Rows from block 3 of the text encoder of a small contrastive image-text model, named by matrix and row number. Rows with one number within an expert belong to one neuron, the router's apart. Each number is 500 + 50 x the weight over its row's rms, rounded and kept within 0 to 999. All counts start at 0. Numbers have three digits each. After the name is the row's rms in percent of the matrix's.
Before each expert's rows are labels from the 100 texts, of 14976, where the router gives the expert most weight on average: "fires on" is the input token at the peak. Only what is clearly more common there than usual is listed. The data: photos of plants, animals and fungi (iNaturalist). In brackets: how many of the 100, against the usual share in percent.
# router: router (text_encoder.blocks.3.mlp.router.weight, 4x256, trained with AdamW), inputs 128-255
# up: expert up (text_encoder.blocks.3.mlp.up, 4x256x256), inputs 128-255
# down: expert down (text_encoder.blocks.3.mlp.down, 4x256x256, transposed), outputs 128-255

# expert 3
fires on: "s" (69 vs 7.2); "i" (31 vs 6.9)
router.3 107:372487458519602518513474504461446505508493552504471452492541516422478552439416527515606436412532470504523486549438542442413516544570496494585484497587588485572499491522524605499550424502471466469441420566589561501472574553447503514559332507550492491580446528543491577490555491558471534518436516488460479459546470450517549416440493389516513526513394442599475437552484511385429538513423
up.0 101:586560575478469455494523518532434473487474418562463577566372545614530553442470633501552511543452567520506503505502498553465543386520467436533558500513468512491573448449515434515450537517472513485611460491476469419436514541536552445479461541503594538466518523475516512514489537512537484481506544519529443531447548562527591471468672517526465473414392413541444492489546489627450547454412
down.0 105:527561452476507472575561486484467504429450455505555500517451420474457485592440448541456443417519399532481525557451494510514400556432454453573601595501594554558487442444477551454477477535557444484475499426474581451450513532441527584433520514441539554492477406410490533428483569396449419466537508470466527581528530437495512454503504536461549493380465553592426533487548596494475479488548
up.1 101:484517432422452478481452468478511567543434498535554479536503487443537500503586531513435503528504424506484470413527507490479469454511493571492455447460504411537540478457525535517528482462542509478528600536473541559405486535600454525478461389592575414519415462468423536477485520601577476482484511489441524513449457469536537476448564416521426424528465560514469552476589479546489573477519
down.1 105:470461423487550559484483513522420522494595541435526531557516468516582534493501425576453611517526460575441450523574502455441538560530427545562410502482467477483556501530513423464505458449492518484458504495518524418470460504463525512472527540514513549462586433542551513521526515444501483487558482479394421512550483457602461502520421452526481486469486458540451491615433478537484472513453
up.2 099:473518451532556583512573536491509556505427560538479463500544449557567555425434467504480485411544513514475551495504503480552522425508476578443480475503555494527483519468522440488501490515512513527442527525440541508435587479546550514411502481490519433530555515546493450449489573440444538568543557477501575445501545450627519526615465491503562522435500564534397498571541584454504454414497
down.2 102:332505481525514601451525460539503536534556494528427514510500456470429541512570535463482502561438475475532459512485523520461541520554568430531452417511446518500603433521538589509523462509468560499461616480497466528530523439486440552625537571580623379556496542377514480419484532588517405535524497547472386534531500550516471505518498453509580509467433525500547478498561456613499505516543
up.3 099:490503487503464479577539483432379466555561455498546545502484508511479510546441518435537494470493522501534515549517495570570478486524524517446510439471460546536561419521401526458486630453528543487585518397547533543490503597493472535582375554423577562485509530431485447604465479554546522447486461494511434593481450504552493515468435532482420543505439582562552526511505577539468548609545
down.3 098:537535514449597535510460487541522434413415578518475510544562540424525542468446524471419460410543550509578491546416548453465590457394479484609526467432571509560388482570487534567435442469492389510445489525501509500535453460479505566435589481552424447578524545604497499488552507514524508516453497540462563445466433503503422442481519532481451486472495608528497425494524527452584525501384
up.4 115:511541502487465460545509531487502572488584595406569427478556572580462424588503458563509409519560546518542427533554519510537448521449500389475527511447454568416446524532455511585466515453499599464447457501560490465470372552447518612429473511541541555553505519572556503619401486396479474565479477508496481519434466599517466592492475505416510453522453540523517476531515454472504423458501
down.4 110:511575435500525478533508446433452532469465497485439507540595559429516475508475491414514457488500549470481542520535408409511563561514509502441455567594530471515430660511471460496494523527557457511451540495415510503496530519516511533464463463526510497428440580469532467545590536562510492499423440492488524517483375464570519464509457538503443478498370463464492494535475470470482519539467
up.5 113:494472639519450547562474482515423417527503480544547455419465411613530462538476472486564456491546491553489465507568525443488562556474466503467459482533452454579577492364483529496471513514513509440451475374469468532445450467521564515568528399555445471479519474480565491462514464437515621440453494452443463429596541539548482525565389498477545517469507482515509557512433471500518464497560
down.5 114:576553514479644429533458503466504492469486466552517505577462496518505503488488414461531516466430457562474534456526543514523464411504459434516525513491565496536496531511463525605484502484529450567506592556555513523480411451541482501476497522520473510511548474524453493467565443550486493562473542442566451442558522467532484561548560419516457420454503511483432448476557470465531462457435
up.6 093:441473523446479446504514433449507557503594463513621536614536431496500469482494489519459597509578440394574473474438594546486534515445399475543578479561612498558477512548578554587380515477499619592497520549461523499477478489577462506479537485404504467515518555436483503566421508519527479462400539493522455438640513525456475545523442570552489541559536444463501541415586556581493470417508
down.6 086:481563440519485541533592473505461555524493415498470424493478479511476468561466553452557526565527469481506539478507497588483479507492518499472498543434506549525539446579460514585514574605548507551555386565509430587525442468432531544526449467520536486491462543444574468495545476451487493482510436493580516396519496451458487562490473439493490450533473460504504542446474495485486464430539
up.7 108:493623553541411484429650426444490502462521520520403569582467440549488514547518501521523515472424497440418478490492517468434544442596558537481508525496539515465556513566475495467538471484496560577508541538501450593485523533477546495556506517527489569474493448474542469507560462510485470442525481471516517556550523418523472613571549436492469393554470488477534576478544371468492405460483
down.7 101:594507527568590498491380489560381404529552504473529499497451430532471519544535541486453545514489457400461456514436437426598338523577495504565490480556384395534535529487543517569550488487356565469395568506507544494428489414536446515475504488471495426548445537510427558443570510548426459619563462519409462518425493539487567451542389497514530448492524487587442488520475537495527500556458
up.8 097:490432457615466426445505568511577505480482453515501465441463516528545511585500467542455545441517517449494600383480578429489483514520505432531453557483515505428561495578451427516483491523525558577408515628501505540563488606526500546405474451518498522473428438366456460500505554560509486547581479564534539620531523515560431473550508477537577584433530437515505417436440383505507409400555
down.8 105:505499497468532590471554491521499501591495540451481476455533575466496449559567504549534519483481604507496557461518425459482521472548492513420494456486555602521512551438509513447560478428495516482543475449414513468462461416560503478512460479602548514538435471555536372549442589438489555529519512527564496538533485482544504485519409560505555432602457502525499521573478554528473465536547
up.9 102:516447478543526464495573475445487518506524507501559428398514502616505457382464528459580452545549401508492491484580571443403576507450504475506537449529482397413562375545544472425498493536482427586548483527528495538432531496462470443481563528531495427442445498504494586555523478493444528479403409526481576426513450496544474550516479480543476467497473527458466488423572436486592478451451
down.9 102:512537516466489466535449569462538441451445449478568527413396494429529450501477458492515468442526501496545447408444491469493465531484534513462427482517533639539454462524528477456530537521476424428418475368460474551618533574504490540461435418469524470480396533518495465508438512477521454565509536514491453507464496488561441501534426346540497540483521585489513566527505490450497491429554
up.10 116:473513472487575535611575462471483435593540378551526505492484482503572494528458488457520493477512478490519461479527628473492471467483388450508477596528567520514554574417468438536592505469473438458485380403422501497474456569477477633465479440497526525477621542454504552506484456494414528556461521447505421411554530467515537445477515440514513407516579558543389499444560435553488549485641
down.10 110:449473490492513511601480372390538580579415464446438470557511563521509515467411542474562489561477501549444519503486534500463474438503510504399519446491484598471536541478453569578526476463508447484515447476505467479429446498553515492622524486469491528535510486471539522471467399518381546546564615495579498493501604498503520486443573492401536395495531499548476571495442540486574474489452
up.11 106:485448575485533510447470552520517530433502425447503439470531521502507488454549479446507442618515420607510458468609544472487533506521501475521458529449466462564494509481482563448571488534524524523555484474440515503487555418441413530544372458399551566446407453419507516533524494480467542446420466495532516544475412360438518475478448453509454476493530496517577466530475530523513510497474
down.11 104:563529408502609481607436462512512477530508511526501539486401451441447485578484516578494522582510492424529545415491395450482392520456590536493463488536494525455479538531572548515453538546492460546561519506498538462454532534549525451498565465483419465484481474456428536518432479502387516428449564466466514474542510509556515542433396524521454581524553474430586472534560557433478560516476

# expert 2
fires on: "e" (100 vs 8.7)
router.2 100:542505489413528543563553541640565489504503500476495493532519488577501515577583387619452507587524514571521443488499566499508511435477521513462445555448385486513443424402525514471461510453504574500514529452488498463511416553502504520482594482526562473417493488530462492503385521531409513406509435459459526512446481472509457498669474497481429485481580538469500542479471473581492523559605
up.0 103:494426523460516605460544482480478499441536521465520522529464488528388529487465484483506503552406468446441506588489508500514497523554531479429451482530459457498554481527436557380475513585509480547545520539510564593500492541483568424497498504525470501456439490603480473506538557576422416488423523400447617537522535497602519461455553553446549566467429493469527584492513515490457433572515
down.0 106:442453500475411418530452587418502567436474535554465616462385529428572431548541497578524436546478560386478462492549496499608509550501542489522514500520570511420473567455467543585489454497411500465481459462447465534438509497449472568571573515489439535522486518430522517577466463547540482505562516506600551570446487536421552491556519440491530429538491477495429451483524597572521514460450
up.1 103:430442506480467438493484461522459556481524495524453640538482511463392458477502504523519505606553478472497452520471483538508468542530487443524522475523529483462517509503493520547543499429480570475451487417482547533550434460463500570489511428491416569502404557444488453420559463513476388502424425459546496564460567531389542655521546498477539534425515472488501527525524537491458425497502
down.1 100:468429433546412603508450482519486463493513578442494505454471540479597361513487486573547470454488490505571493519537493414562513447507540532540490483539529488481445456519541562516506476532464513407548466372538547434430626591453562577459533488526508465392607360458528503558416453492451549522489528502526519543466426534541510464482577428521552430499500565556522503509542510465518503520423
up.2 100:585488400530503573511563523437532478500440531438483592499509528428458545480463502441535453484502487402540473495494543586461438473546533503478411443417471492558339523514524473506475398500495459562526516547451519483554378503439517484619479440456560507469432461515518484474540559363450570479508589544510481442550526460528490512483529502499484520473438523463521543513545512507535524492512
down.2 098:441598476628530450447535355494545484459581549455558500451592567587514500499526529480529535562474519501470585465529533493563484547428425537558492548528526497495555505494516447512512478491474523468548534495416572490492539532528502524567461489514475557548515548447498521463576498537455424547514445512596518539536498488414550543497373503482524543471487554454453571504492502537493540539539
up.3 099:454444428472549519491619600450446507511543431538569574496469414489441407556539511495460525491444450563493486455426561476522532477532533518463534421450606434526604382522452604439514580461431454447480412572521534528514403478516545524547427483559569462526522539543421431586442551498514517558479433508456563515433539555453453390538525579490475544516544533409499527469490551438511560461488
down.3 104:501510607514479491504562536451575529611521471559508438439518585486427566507515482484515537527486472506508626452502397581548444468569553482479513434450431531529511454555479442535526411535492512486574522538539472509557573501581454549495427470464447547500509514494461527480494541547457392472480609554494499539493574471470580488458434417441527587420558564483472440502588558574469523436503
up.4 090:478515502560559541500416558436437473547552446403457454512352494403527551528433430520494448483544456573459562540504425532499533475485535500543543452437501583479494539473598529633507512594423543425535494538451538451581521476526617478483443444613529574462448437395492404454582530478580522592478587448447436385495460440463466438467501507468546493466534489596528567537442483523459488572549
down.4 098:471496436551483533570463496469587449466532454519585513387496527439478527516533509467518580461443470457456416543592445478436474510488506448570483342481457411490494527544550479498477524484503485580502467462511420504497551522505420517435508505643446478536537496429466522553538503533402514468567520492470530489521467478560523525629436404470393487495560461491507450433432471460396458419584
up.5 102:452542521469642396562510527456425528495451511469534519506594536404541515375499471473549499478402532464583453427557466526480418440410507496493460517455497495454465587496516518458467515421443521501461541565513516534475504534511538561511566518494412468516445453437534503448475548531594572605490524486631557528429492496482499548533488486532572454467500474513538440503418514435511529427481
down.5 103:549470487443454504482426435441527474486511374559487492468497586573476540419480516449539507536529450499517490508497511501379519467517541554567548558545503571451402611548493498546519545419497499584499436492518476451529488449560517424489437513477578506462501531493472527573398528489500553568507552487538492533577506468565564504461556529433550416484504531543533446469495546571451511483465
up.6 099:456526486462533517624576411457464505493473504432534509541564487591562464379567596518545417452402476451545501446472486575568495509461501494499541466509442500456522533493454524498382539518499458457529483603445520369503550549480518426478499531459560503458439504450552493449557523491538448454521483560418554501459548469529478551496537465505438538489525526507526496516487493418415470493498
down.6 106:508552530545474375425492440510518502508554472444464512578419551519554489506586519529460425482569525552511569571472547583430447421502493472493495462510512534375580445533513521582538487529509538480498477470497460464555484474443509510479508483491482608591512464425422456510488530557516491577477404420604506380476446557520559450469503596528562513546499413595520521529516521481491444377500
up.7 104:375424587454428584519434546450546490526502552542353473471521590461536450547507540560586637536552570494428421536438590495543528506510378518502505495482522436495444511504442515555404495488475508477455515514388500516488401524478554442456398491514471502431620483559537537517462452503514521559482455545507589452457523524403506572452603505467464524538518467368549476467496521489483515525494
down.7 102:496516506501478527545440405427467479472423602440543495491412471410584503490525474460463498509485467505464520421510432482418505392563514618423540479472427608572467415470433409509624591537404514381518541526455503389497583527422463515486584505492570503504459471454471519558512502490484508461492470538434396425465478386422449478569483554475471468528576482459436548575552532496482553502490
up.8 100:451543534481547452454510488545514440482409493473439601455538593514389525544456526504486494580529451533522394528566458484564568460482517494504461491526489501460491495541456470473480421524489487553488496609480547586416487476518495422473509468604479443515429609473524542467430410505421482484505506474521577557482489471555536528438511614480473543479470539504604459407551488489491444530542
down.8 100:495453446487410493533499508468489505484578501461465544413519387416534501577492576547539538471466466466478454479430486515431485635546546447461504463404559534485547535526528544631516510450506551437533524540481459443456520530514442533502526472526467492441529549440480487514473497483601472509510541491642475466557565533495493444533413571528532383490512531475568428548518534547583560585417
up.9 098:494525468453497567546430440516470532497522416541453456542473554522481582443476527470438558418543469462449466451469539406500491529609400421481493510404549495532492514432501500435489527368509482536585472492430592543560447505494501587486485601474467512452462545593577494447499536544566462417530573505542459535459549498460515513520487524564500484478547452486505520429467431429531538416508
down.9 093:452538452496573438515518527483412457565443569439494418561486501477543561528517565482521391502466530616461471620577523443469458517504459479484459460483486547474445508508476430453502512512515521514453539470475477418543423433544461418481462547441531508493514511536562533471494414521565521477460490432477548467436437473567411525511439510455510600462501495337488476488461504463436412515564
up.10 095:551448424454527467478408471541467493504421552511536543519528539409500483461495513457447494430530475475400473483502510423494459531558425410482527515532493453453524519546534399393403472603507511407469497492463461568475393493516507566500511471524571573490456561528520500559525508485532492473523472537370457579498500427494493536536519365439460517535457500514573542493511466506470499507516
down.10 093:419577538490533595559574468526582449558557490571492466507479568598551513588465534498613475482410570466448465536486468491635486519416493525509526493530480505442481460428382521480564476480531525516503521485618527474483443394567463441537415452493512505398475461417551569453426541540437507548580489508466483432538476516480487472445542452590545478414445471529534491459477559520463533544543
up.11 094:523533497484454550572520435574481501413567477559478495526562512531516423500430552493470397440442468578467472531464535407571543565564524507484512463489525489573471459470490495503533489565551418515481509527461521525510363507492528504522525516535494526462530585516449507532449465440534485473439588483413492455506527486581598429486460580529405480538435429432361541522476465437485456496412
down.11 092:474550464596568559485461512443460469449414588458442507529533547498509448561530602551481540508533508415536438531521490425505499495499470441501424459559488485503479528425473498447474488534482505542491517556518386443530561491476537513544516550547535494477503491525394522466549431525538481509421434446547474471491504537438464549518458501555477546500547487444476436551447559493458538570468

# expert 1
fires on: "," (100 vs 3.4)
router.1 095:536482542531404475489536479438492494472518456482523516512553563511504491447489599406503534419409372433451538520465460521524536458514466452604495489537479505497527466557506514522595599581535471533484519549466522478499502477543495455524494470510492539537482433431450470477506563493456459522530452529514529464479543504577536512431550555625546534510516495471419560542540550551531430388484
up.0 108:509468610508559440358507563456472503476468407457506542530391551453604491506452561533572476522477428448552539593564474469459481492567490522514419447558507513491488506516484494504479534544539566587435555579521527521497482526409472476591442464471416442466472487556530486550427449552488561528429483393599526476605448513524456557420522541530512475531568591550484483495498597488431542516588
down.0 110:541388432529533516515532477521541487493465511541498444437583528581508468515520545598517442492579670517555472458511539626449446514486523496466574478552490584406420521574522606605454482490452455508430487481562449601526540522496509534502546435603412521520498585547545487493532496454507537498536549536475487493519508547540582486415381552424507498512350466503504433575410461490542500548409
up.1 097:551502517512568561499536530559515494460565536497477521390508507454516556426485509458452369524425480535523518487468507383551409519498446476443461466484426437496497490483475538486522530482447598542484536525489459555468452485402524526556452447403505514383489468423382546512548429506538440548581531478482450423557544644504568425447409500495583463603526560571528494545468523544463522486478
down.1 091:431434422463419455479515411509612459496520438524434446441538544536454513496577464577519433519512507462482601557508554569503365512548431449471513575547530587547540509535570538452538472547535447452577493514551471478581554525467496508499461458474472522494553533479553419359534557537460510515478530417418547516523482482484573454532586461529568475503537451582429538489475427431496480478495
up.2 106:500523568477416449484474453433476560515514542470523533451485492498513440370518527450543526477609512482462532507428484466566543507532391504604498532502428579526450536487451505523525522414549485569529543536433591465476422579383534484575514414440493616503518530456459553574469456520538460526499527491472575465417544533435468515426522578515501485576559529512512513492462434548467561470466
down.2 102:485440378482539591589481449546470466505505570397509441560488565500519472506514437489556486516475584486428437528483488547501481555445484536546543571464536517497520616594496477490529402444495571398509477462474495452497603553579483455409508577491436515544583495447569414475498536419503441525467482580428455533482486461531500527522514435576528482433505476496574482482566545530541548525514
up.3 095:533494462472579430531477518592541543503547616483550485507401544511478382486360494504527476494511406527513656446494379492445554484451502485595516486505548537506474615459475521529483477506566433560447509505514558494433453564496542508594530485495451461551573431569433479572517509564614552502437492407554493427490506406437500445470521440465506501501489447525479521491342516453493544481509
down.3 093:564496559554477506486506502448420605501466580470518500468576594516485475584604521521569381523602458380420441533543435604428532434492565487447563401469520516425525422516589508460536527459552525447515422474490486520603487463612505477403473521542527455502548470459493544544462474488504420464517501446536541531507603597535488535475484444506522467559451451449496546620520481478561467499628
up.4 098:460503485437482517471416496512488480494503493577525512523508522442427561483393534534486543499436419440445455527429517500506522459509481423449462563517512492407519446504528533532501489388502427501441485535518556525517502625478450482598426535525541487548506563525399579473461401602481509527535443558529390543524504507471590476545444567492423462519530489535538423533448453531528491526528
down.4 109:517451412514462475533575524558543616508466612446535431449471493444489567480549453501525476544489479577541506415549496540547437537487538576559418504512474469511429487526466474419485445492519429519546590464519545428513511415498651476463504474352519479599477606523555538466487529442441519497508460508464460520449470424585511508448566535529509487446505507491499568507532442493467592535540
up.5 105:511513448546560512493466506559531490455583512582515481501461479493536464398451535569473423414493447515469567405354427553515496565534492419406551513503520538527598459491516497526538421488523463510558525582563496566460466496458536478504424513491494469476509395447541451523494577483471548412489485545454421402464503508468559471552451499516501481472450509490501527501559524394574482418410
down.5 098:517461574496503481550515465458458484488523437592476511526435552507519512529502487438490414576492574536522532444557542438496476498546541480546350521522516520536539391542540436520505496440529653533497452501478579546518481536586475548537542477548571428487511537575530436609468404461615530594420449533487470431468479467564495433556482462469504480424558468384657406439458664523543468549594
up.6 089:503462510492513491464557444470469443480485490500535407550528379448463526594551493506507489465475546539494482405482489502589539461529524526477541522474494473518552508403457470541452588532474478654478509557568448495470502478484492449455508573502478521519512507491437529514532491548497543466496501514469447532539465526474608533444576412549402491526537460469503500520503411439508476511428
down.6 098:454511531465568532440518506567536495507565544455542545501598499569506411461453481507477517573436461505464465558590538505484483437477430508615503512445543517531531474574484524519470499580496542381504566447472526472513478460525547619532451507477620470510553515535541510335464552477487465394506506511453486487449453439539334488423447557513382597518471562474409542503513474478410549552501
up.7 098:538481504456415503431507495493578458442488489381466522406426444588538488552439610551461445552462502486502470400481480550486487532514471498413452566550508451468480509463550490517414545429462513406536500532495457563504545536558491469425436486511603506454505488437453556521532527498422576439439531463420452486500558483568545492523461490431567548436538476467555556553529558529411494543475
down.7 099:485437484484571480490535528547494500571577417540612520559507492487540466560509483504423436512551498588454537494652557448541443519455503459492500445530544469538523474466486489552510453520437573638526561390431566496528515516506495610528498515466492524519536532554453424582507454410565492464515483487477573515525488433536453531552530456531439480449540518445497555539496423517535452364491
up.8 108:510426485519471471522463477519433560487474473468515460563583589504467633550548507445395446513453470432480534481457428559573487508515514463566555466466518481440589513497517468505501575499604394429463522485536538545526510565555582469442549474497547405518495609521458416507399407449503483526550474518422503452487566589421502458624437411521449555474510519560438497451579483573433492554452
down.8 105:560531591503468460547528549524476439519485557551577476437461532459426498491493428504576494420527532514566485474438477411404540536474489433465479501548470478503506441510514451463433497541437488506458594480486429489488535402451431480466575482531467447505470481584559508499608565540465533550493525580481452536510471514519481479502517505503577477495540478510468560545529529488481501430485
up.9 103:480458461532556467561463515522425505481395446550488451486468493524539512472536492514535536494467382517480569438581505501467484467510463515603616441468481516584536464486528475536555492426612463535510493515408440476534547528508441512451488571535420557518517459486513470507541500550560570477464448476486480513527538531509540477510453453579460513451585494432543510446552554557521446413462
down.9 111:479549559556459436493457565406482456470600535531430548520532582426552473499502513550500451538503447493512521521531407436500551579408498592511425476407507526404439572507518394448407535629453516473441590456494471475512496463499458446508490508534512530410469487495433475522479448520417505495515498538502497503439451504544429489457488555511452568519464458554465475527453520394492551506527
up.10 103:587491579606529488621588515591464451546461499464457457499483560496494483447376467581530554480479557500411504492526558481540519435533612533536548531381443495555476462423472495530444398512480511573457537447494511486544434534530467446548460379551518623436561517511488544514505469513529510503578476532478497417570515460624538457488513531422554466515495507514474480558477526561499557390530
down.10 097:415420475446533542473413460453422536443489438464509505502484435553546499443545491523502457559544458520515494403496467512491445528418485525563549431552639559451487613616505541460506471431429509569481447469504624515480566545483525506472496553518480453543562450499579520553570504500427548468502473508468489467514404552536479502574469532568573541448506648447486446541537441500479461623497
up.11 101:553484505432478414547479516445481544531579528629441479513578544538549513371481522500502528352506475435504489538579447513394498526484478531475536425456535554548489493470539495467488506531496480547445599505560408519471543448465617549558443521598523472552478468463436423491471498522467432552570554604485455531516519533481476441574439503585563534511472524526500516526543582499535500563552
down.11 105:494573426564527468507440467487484501517479485482515453467473531455573564600447481551519506604525394489518527456446420530487451568510493538501552595514501525419455524477418463489481556513527359453498513428443527457515520472594391394495504454457396456380495530463473493589496499459543463436513519440520524533580490546480520554585489580488421534560487513516464523638522547467493458387488

# expert 0
fires on: "l" (60 vs 5.6); "f" (25 vs 2.1); "c" (15 vs 4.2)
router.0 098:525539490540441477424411452435482518517472465554503574403456449428494485503512462443490452553535564487484533425543437524559456524430500530425545479497547501472575585561498385504437509509502511449532498430490399521530520493479513504431572490438459505468528519505559453494549437455575512521499567573523518482498500551394488549436498495391542498508464472435568438409517461528523537544476
up.0 099:583503454526453468482474462542605500546439573447537486546462558526455476579494556511617472436420486449401564464467581569507415456463479582519573462594539571444554503480501425511496530522498510541544508554484458478595498518498503448501478448481474511506526452584482473429408517547389500460600501509496457548500443401519465494530574585478539508507457468469474605433453425492537486582514
down.0 103:503493629390602459551502490514433627398439536514457416449494450532507513489564478406417525496556497540450497538468546547494497581533556516478467483515473411481491465500484509536423464491481447469497560505471516531505459479445530418484598485609555495510448458578393467396579533484518511470509564470502551572444485483521509498582551530513481507586530528474616463526546464600481558459504
up.1 103:537614504440396464540565506539521479452525537530497437530567484536510537513422499554449548499457433520463513453569595512447515505514479480492440439470497479496486475414540499555556452443425538476517474471436509465419595546396540586519491513491544531442534453532491526502527530446511528380599482427534527512561447491565573495489502484532556406509467578558457498583410499581548496447474
down.1 102:530549428485535448525561529460485490520510547476480505476448538490536507422471529504479557517468517474495548514528490452496562374412619497605495460516476414497492473451548472582508443457560550454557462505608575392552519544489536551458499481518368503459557497446414423539444408538471505555493530472495628542444518442501576444527469572511463531564530525577558429457548557484552547468518
up.2 092:495377489434496454505533471540380508480499439546467502484515531539546505487585463575522351521512534485502531467440544511549449408494504419491442484500505525506438542476437594499476555469435475497500439451371472484460510504471525540567538529429488526510534505460488531534541560486441523499569441407504591433442535567548556558507384543525528513515455504441438478497480486568514495461482
down.2 095:500527493521536625574497584458542396552453536511575411581520539570544513423453519580464416505421489488451512431474454462491511537496411473480498475481432509410446445546449451566585534547488524486444527509581611436560525482450434523498470528560525546490505488567549521476451541649526490529498500553532437466556498365480414521485574446436511518493467600459504520523487420470468394511545
up.3 095:580552470520503467482530519489454462582497507523471531462484457544405497479494435447456380460456394414514554400567587467425447485400535468473482490500624521471543443517502434575544438495450552493506447464512544544441424509529358407480503420522544529508472486553463492441479471477559396537482517524644412553519545435552453503518461511505485541568474434448530610487517580489488446516524
down.3 091:436470480474498394470486448593537485415574394469574510507487436515532505576504542450431498562500487478458456548473429501574440517585512431441476455526522485489528534526436548515423551554479442520438572524508433526435514521506555540481567549420462516480493623471480584492535528510515408481495498524484482526529490550514580619542532481486480499483557575582550507456485488544479539448486
up.4 107:586508526485579547489507428481601432419498433508503506557425494516490524489497565465553601443578431470474552459542512524425509537513388471372420550566495481445481445399510524449489435569639497438553476482445430507522447514524456546480440476533638456461588555443543476488396525525608475487509591488406564530494539494470520492487596560493513540455434607497459570420493489537448475446493
down.4 106:562445520458396524426532481533518504559535418559566412474449503627536516475526484441457493529516512525607448546615514547599511506405531492510527509509495483475500625497558525477455489444489422510494552551538513535428506416438424522521529448470536449555429532491565487539514481531369487471528392464547550489502436539467531489504443461477536577425529515466498420513554511421447530543422
up.5 101:506398526471530511462487520479482495593517451487468565515525560505432536465523512479423490480473502610401502429480486513472471458527415466475579506467508504487529414448475561488514556518516483469521516485485555536471508573482463470470401473517441530542558500612496521428519516447484493338588532449613572526485500498503470525487552528425550532508532502388407575430446450531493565502464
down.5 100:475503466486392462548575534506463451512466487458403465469469485445469444495574537591502570530476516417441502416427560505451571484469484475516495546526549465555392570508534556511530577517556556511574518566464514570481583512448533492499481498449524515420411526512514592464408574507424515632438503594542490560429436501547549465541538533529465483433541454535583578393629572515594469534508
up.6 097:511512466476533494362495525547458515424523446478473456464538564565511411461475600482469520503427447475451508491555508486536598487508506496479485471489477482472542396494563576472538489517485431538612388494524425448438517463528503493445458458549474520481466489472459543471405487560540584576495496480570541500440482465525525437587523575465491555516489488458545549538533602598522442460499
down.6 098:495546462480456489506457511493592513515511453467534529527541442433437479511496520476525486498573556519556515463489342429464493544444546451504534464461510502433428568465504536506496373500492556465441516617462572416439461485492509555505534571507463444467448571567521466543488436503530556561527483495471530459487551427496464459480547467533453484481561526570452602562476471486474468396573
up.7 083:474506532494579477524475535556465465431464452449601508514556480461503496482547511514498414499519559564395525434524496511474507446514444450476398532548514473465436490463488430473345566466459533455564526489606358481496490475556489603417438480532523495543493425372547469567492586440526451472484533588468444475387513475554519495564480524567424436525508483489488590448570504547529438516504
down.7 093:392493440489443526511525531551554440517559497493530488539488450471534432518451532371591605501593474506545405487483492607511478474537452568477520411396528452514451471460459536428578448461479400551438448512479526605523525383421421517528529548534543611551450503539568505512430504548517522535500499524461498539548538488468477433504535548435545446476531499546518494508487471443463531519509
up.8 117:421416591475547490486548461503510443527567538622486525494483469523560478509496513499462452429524491551540581441505493398563559543510518527469424492497496574451552538524510427491521595522606543517443515513420497568507478542524607514458548504538555369500522516463535547462448578469409492533486421382518588577502495459449472525534412642482390481417529488433458461544559494487449513482508
down.8 109:493568548504434489534493443492498494397488411479461547517502444444556606474476434519491532497490463539488460514500489567534483420501537451466432565519461550542450471540557475411487404495492523449491501490592494510514588572520530481508456430505550535450506472472515451525555462464394364447499405524523439293454516504470587480576494503475482545424520542363439512548473543533474599513413
up.9 111:490481531554518598568507548487464433425507525438509491424522497514494505495512480415541455530588514567495457457492455462463490518449476391505467489577418487449439441525526501486421451601512490431505415502402552602479554527495539494458563516453487510491490535499415420545559474443413398422477593475433490435522476542546561497511504531543569488541450464547462495498475608456541419481514
down.9 103:434468557437530463394503493432487506567425458542512515537502574425515525576483409569439531431473551489502446531426528489442495597483395613545531458490507512495582577432516477377543433498418500594492585473572475476601493506527471501561503542523538549473526489464511546443446540497576553572525474601481553501506529491433410540480509473558469544530525548530553436488560489559595532527493
up.10 100:617430452473590418497493518517535494422483508507524489525566585537479503541549480390467518542600525450464429553561517525542435473420514520560454502495462469500600467446501471489412524532453585556461451547489473476495552473536523487471569461448437488460470509558513513457513553419525467527609484603460568489455580509424426518563561563485461488466595414477394453507529537540564523509455
down.10 098:446587418492548557558476515493423392466491531582562498577433498517415535490462493522507534432416518559520500492448447571497424573472421511471472393502430502496413513608585490542527512579444480480577497573502442567477487479471507535472467482583542477414480431447503484508531580515531574506484478460468533546572451496593499496488403453507493524608558470480550565565560470500533508484502
up.11 094:498613468513501436546480543466441546515491347465469531591436428516497432508500519495478487498493617586531461481551514560555545502465539523472466501474481447487609555500528530524465493480497493538451478490520525511484530543516536486545529560527472507546491449469502597399514504539465470430388616520413493465497594435524488445470548559497519550537569523544448480538585501514513453465500
down.11 097:402515553498402503457498518486600502599430546503523429565436505519441540518426529485476463574407526418524583498579362505446367498390443527497477489532526537508414491536535500461548544472435605456530472473545549515409518464460564538493486489440506570451456439379561494495560507512538532505506402500551498431468464583492522568466464542507539464490533460442547561553434500490476570549507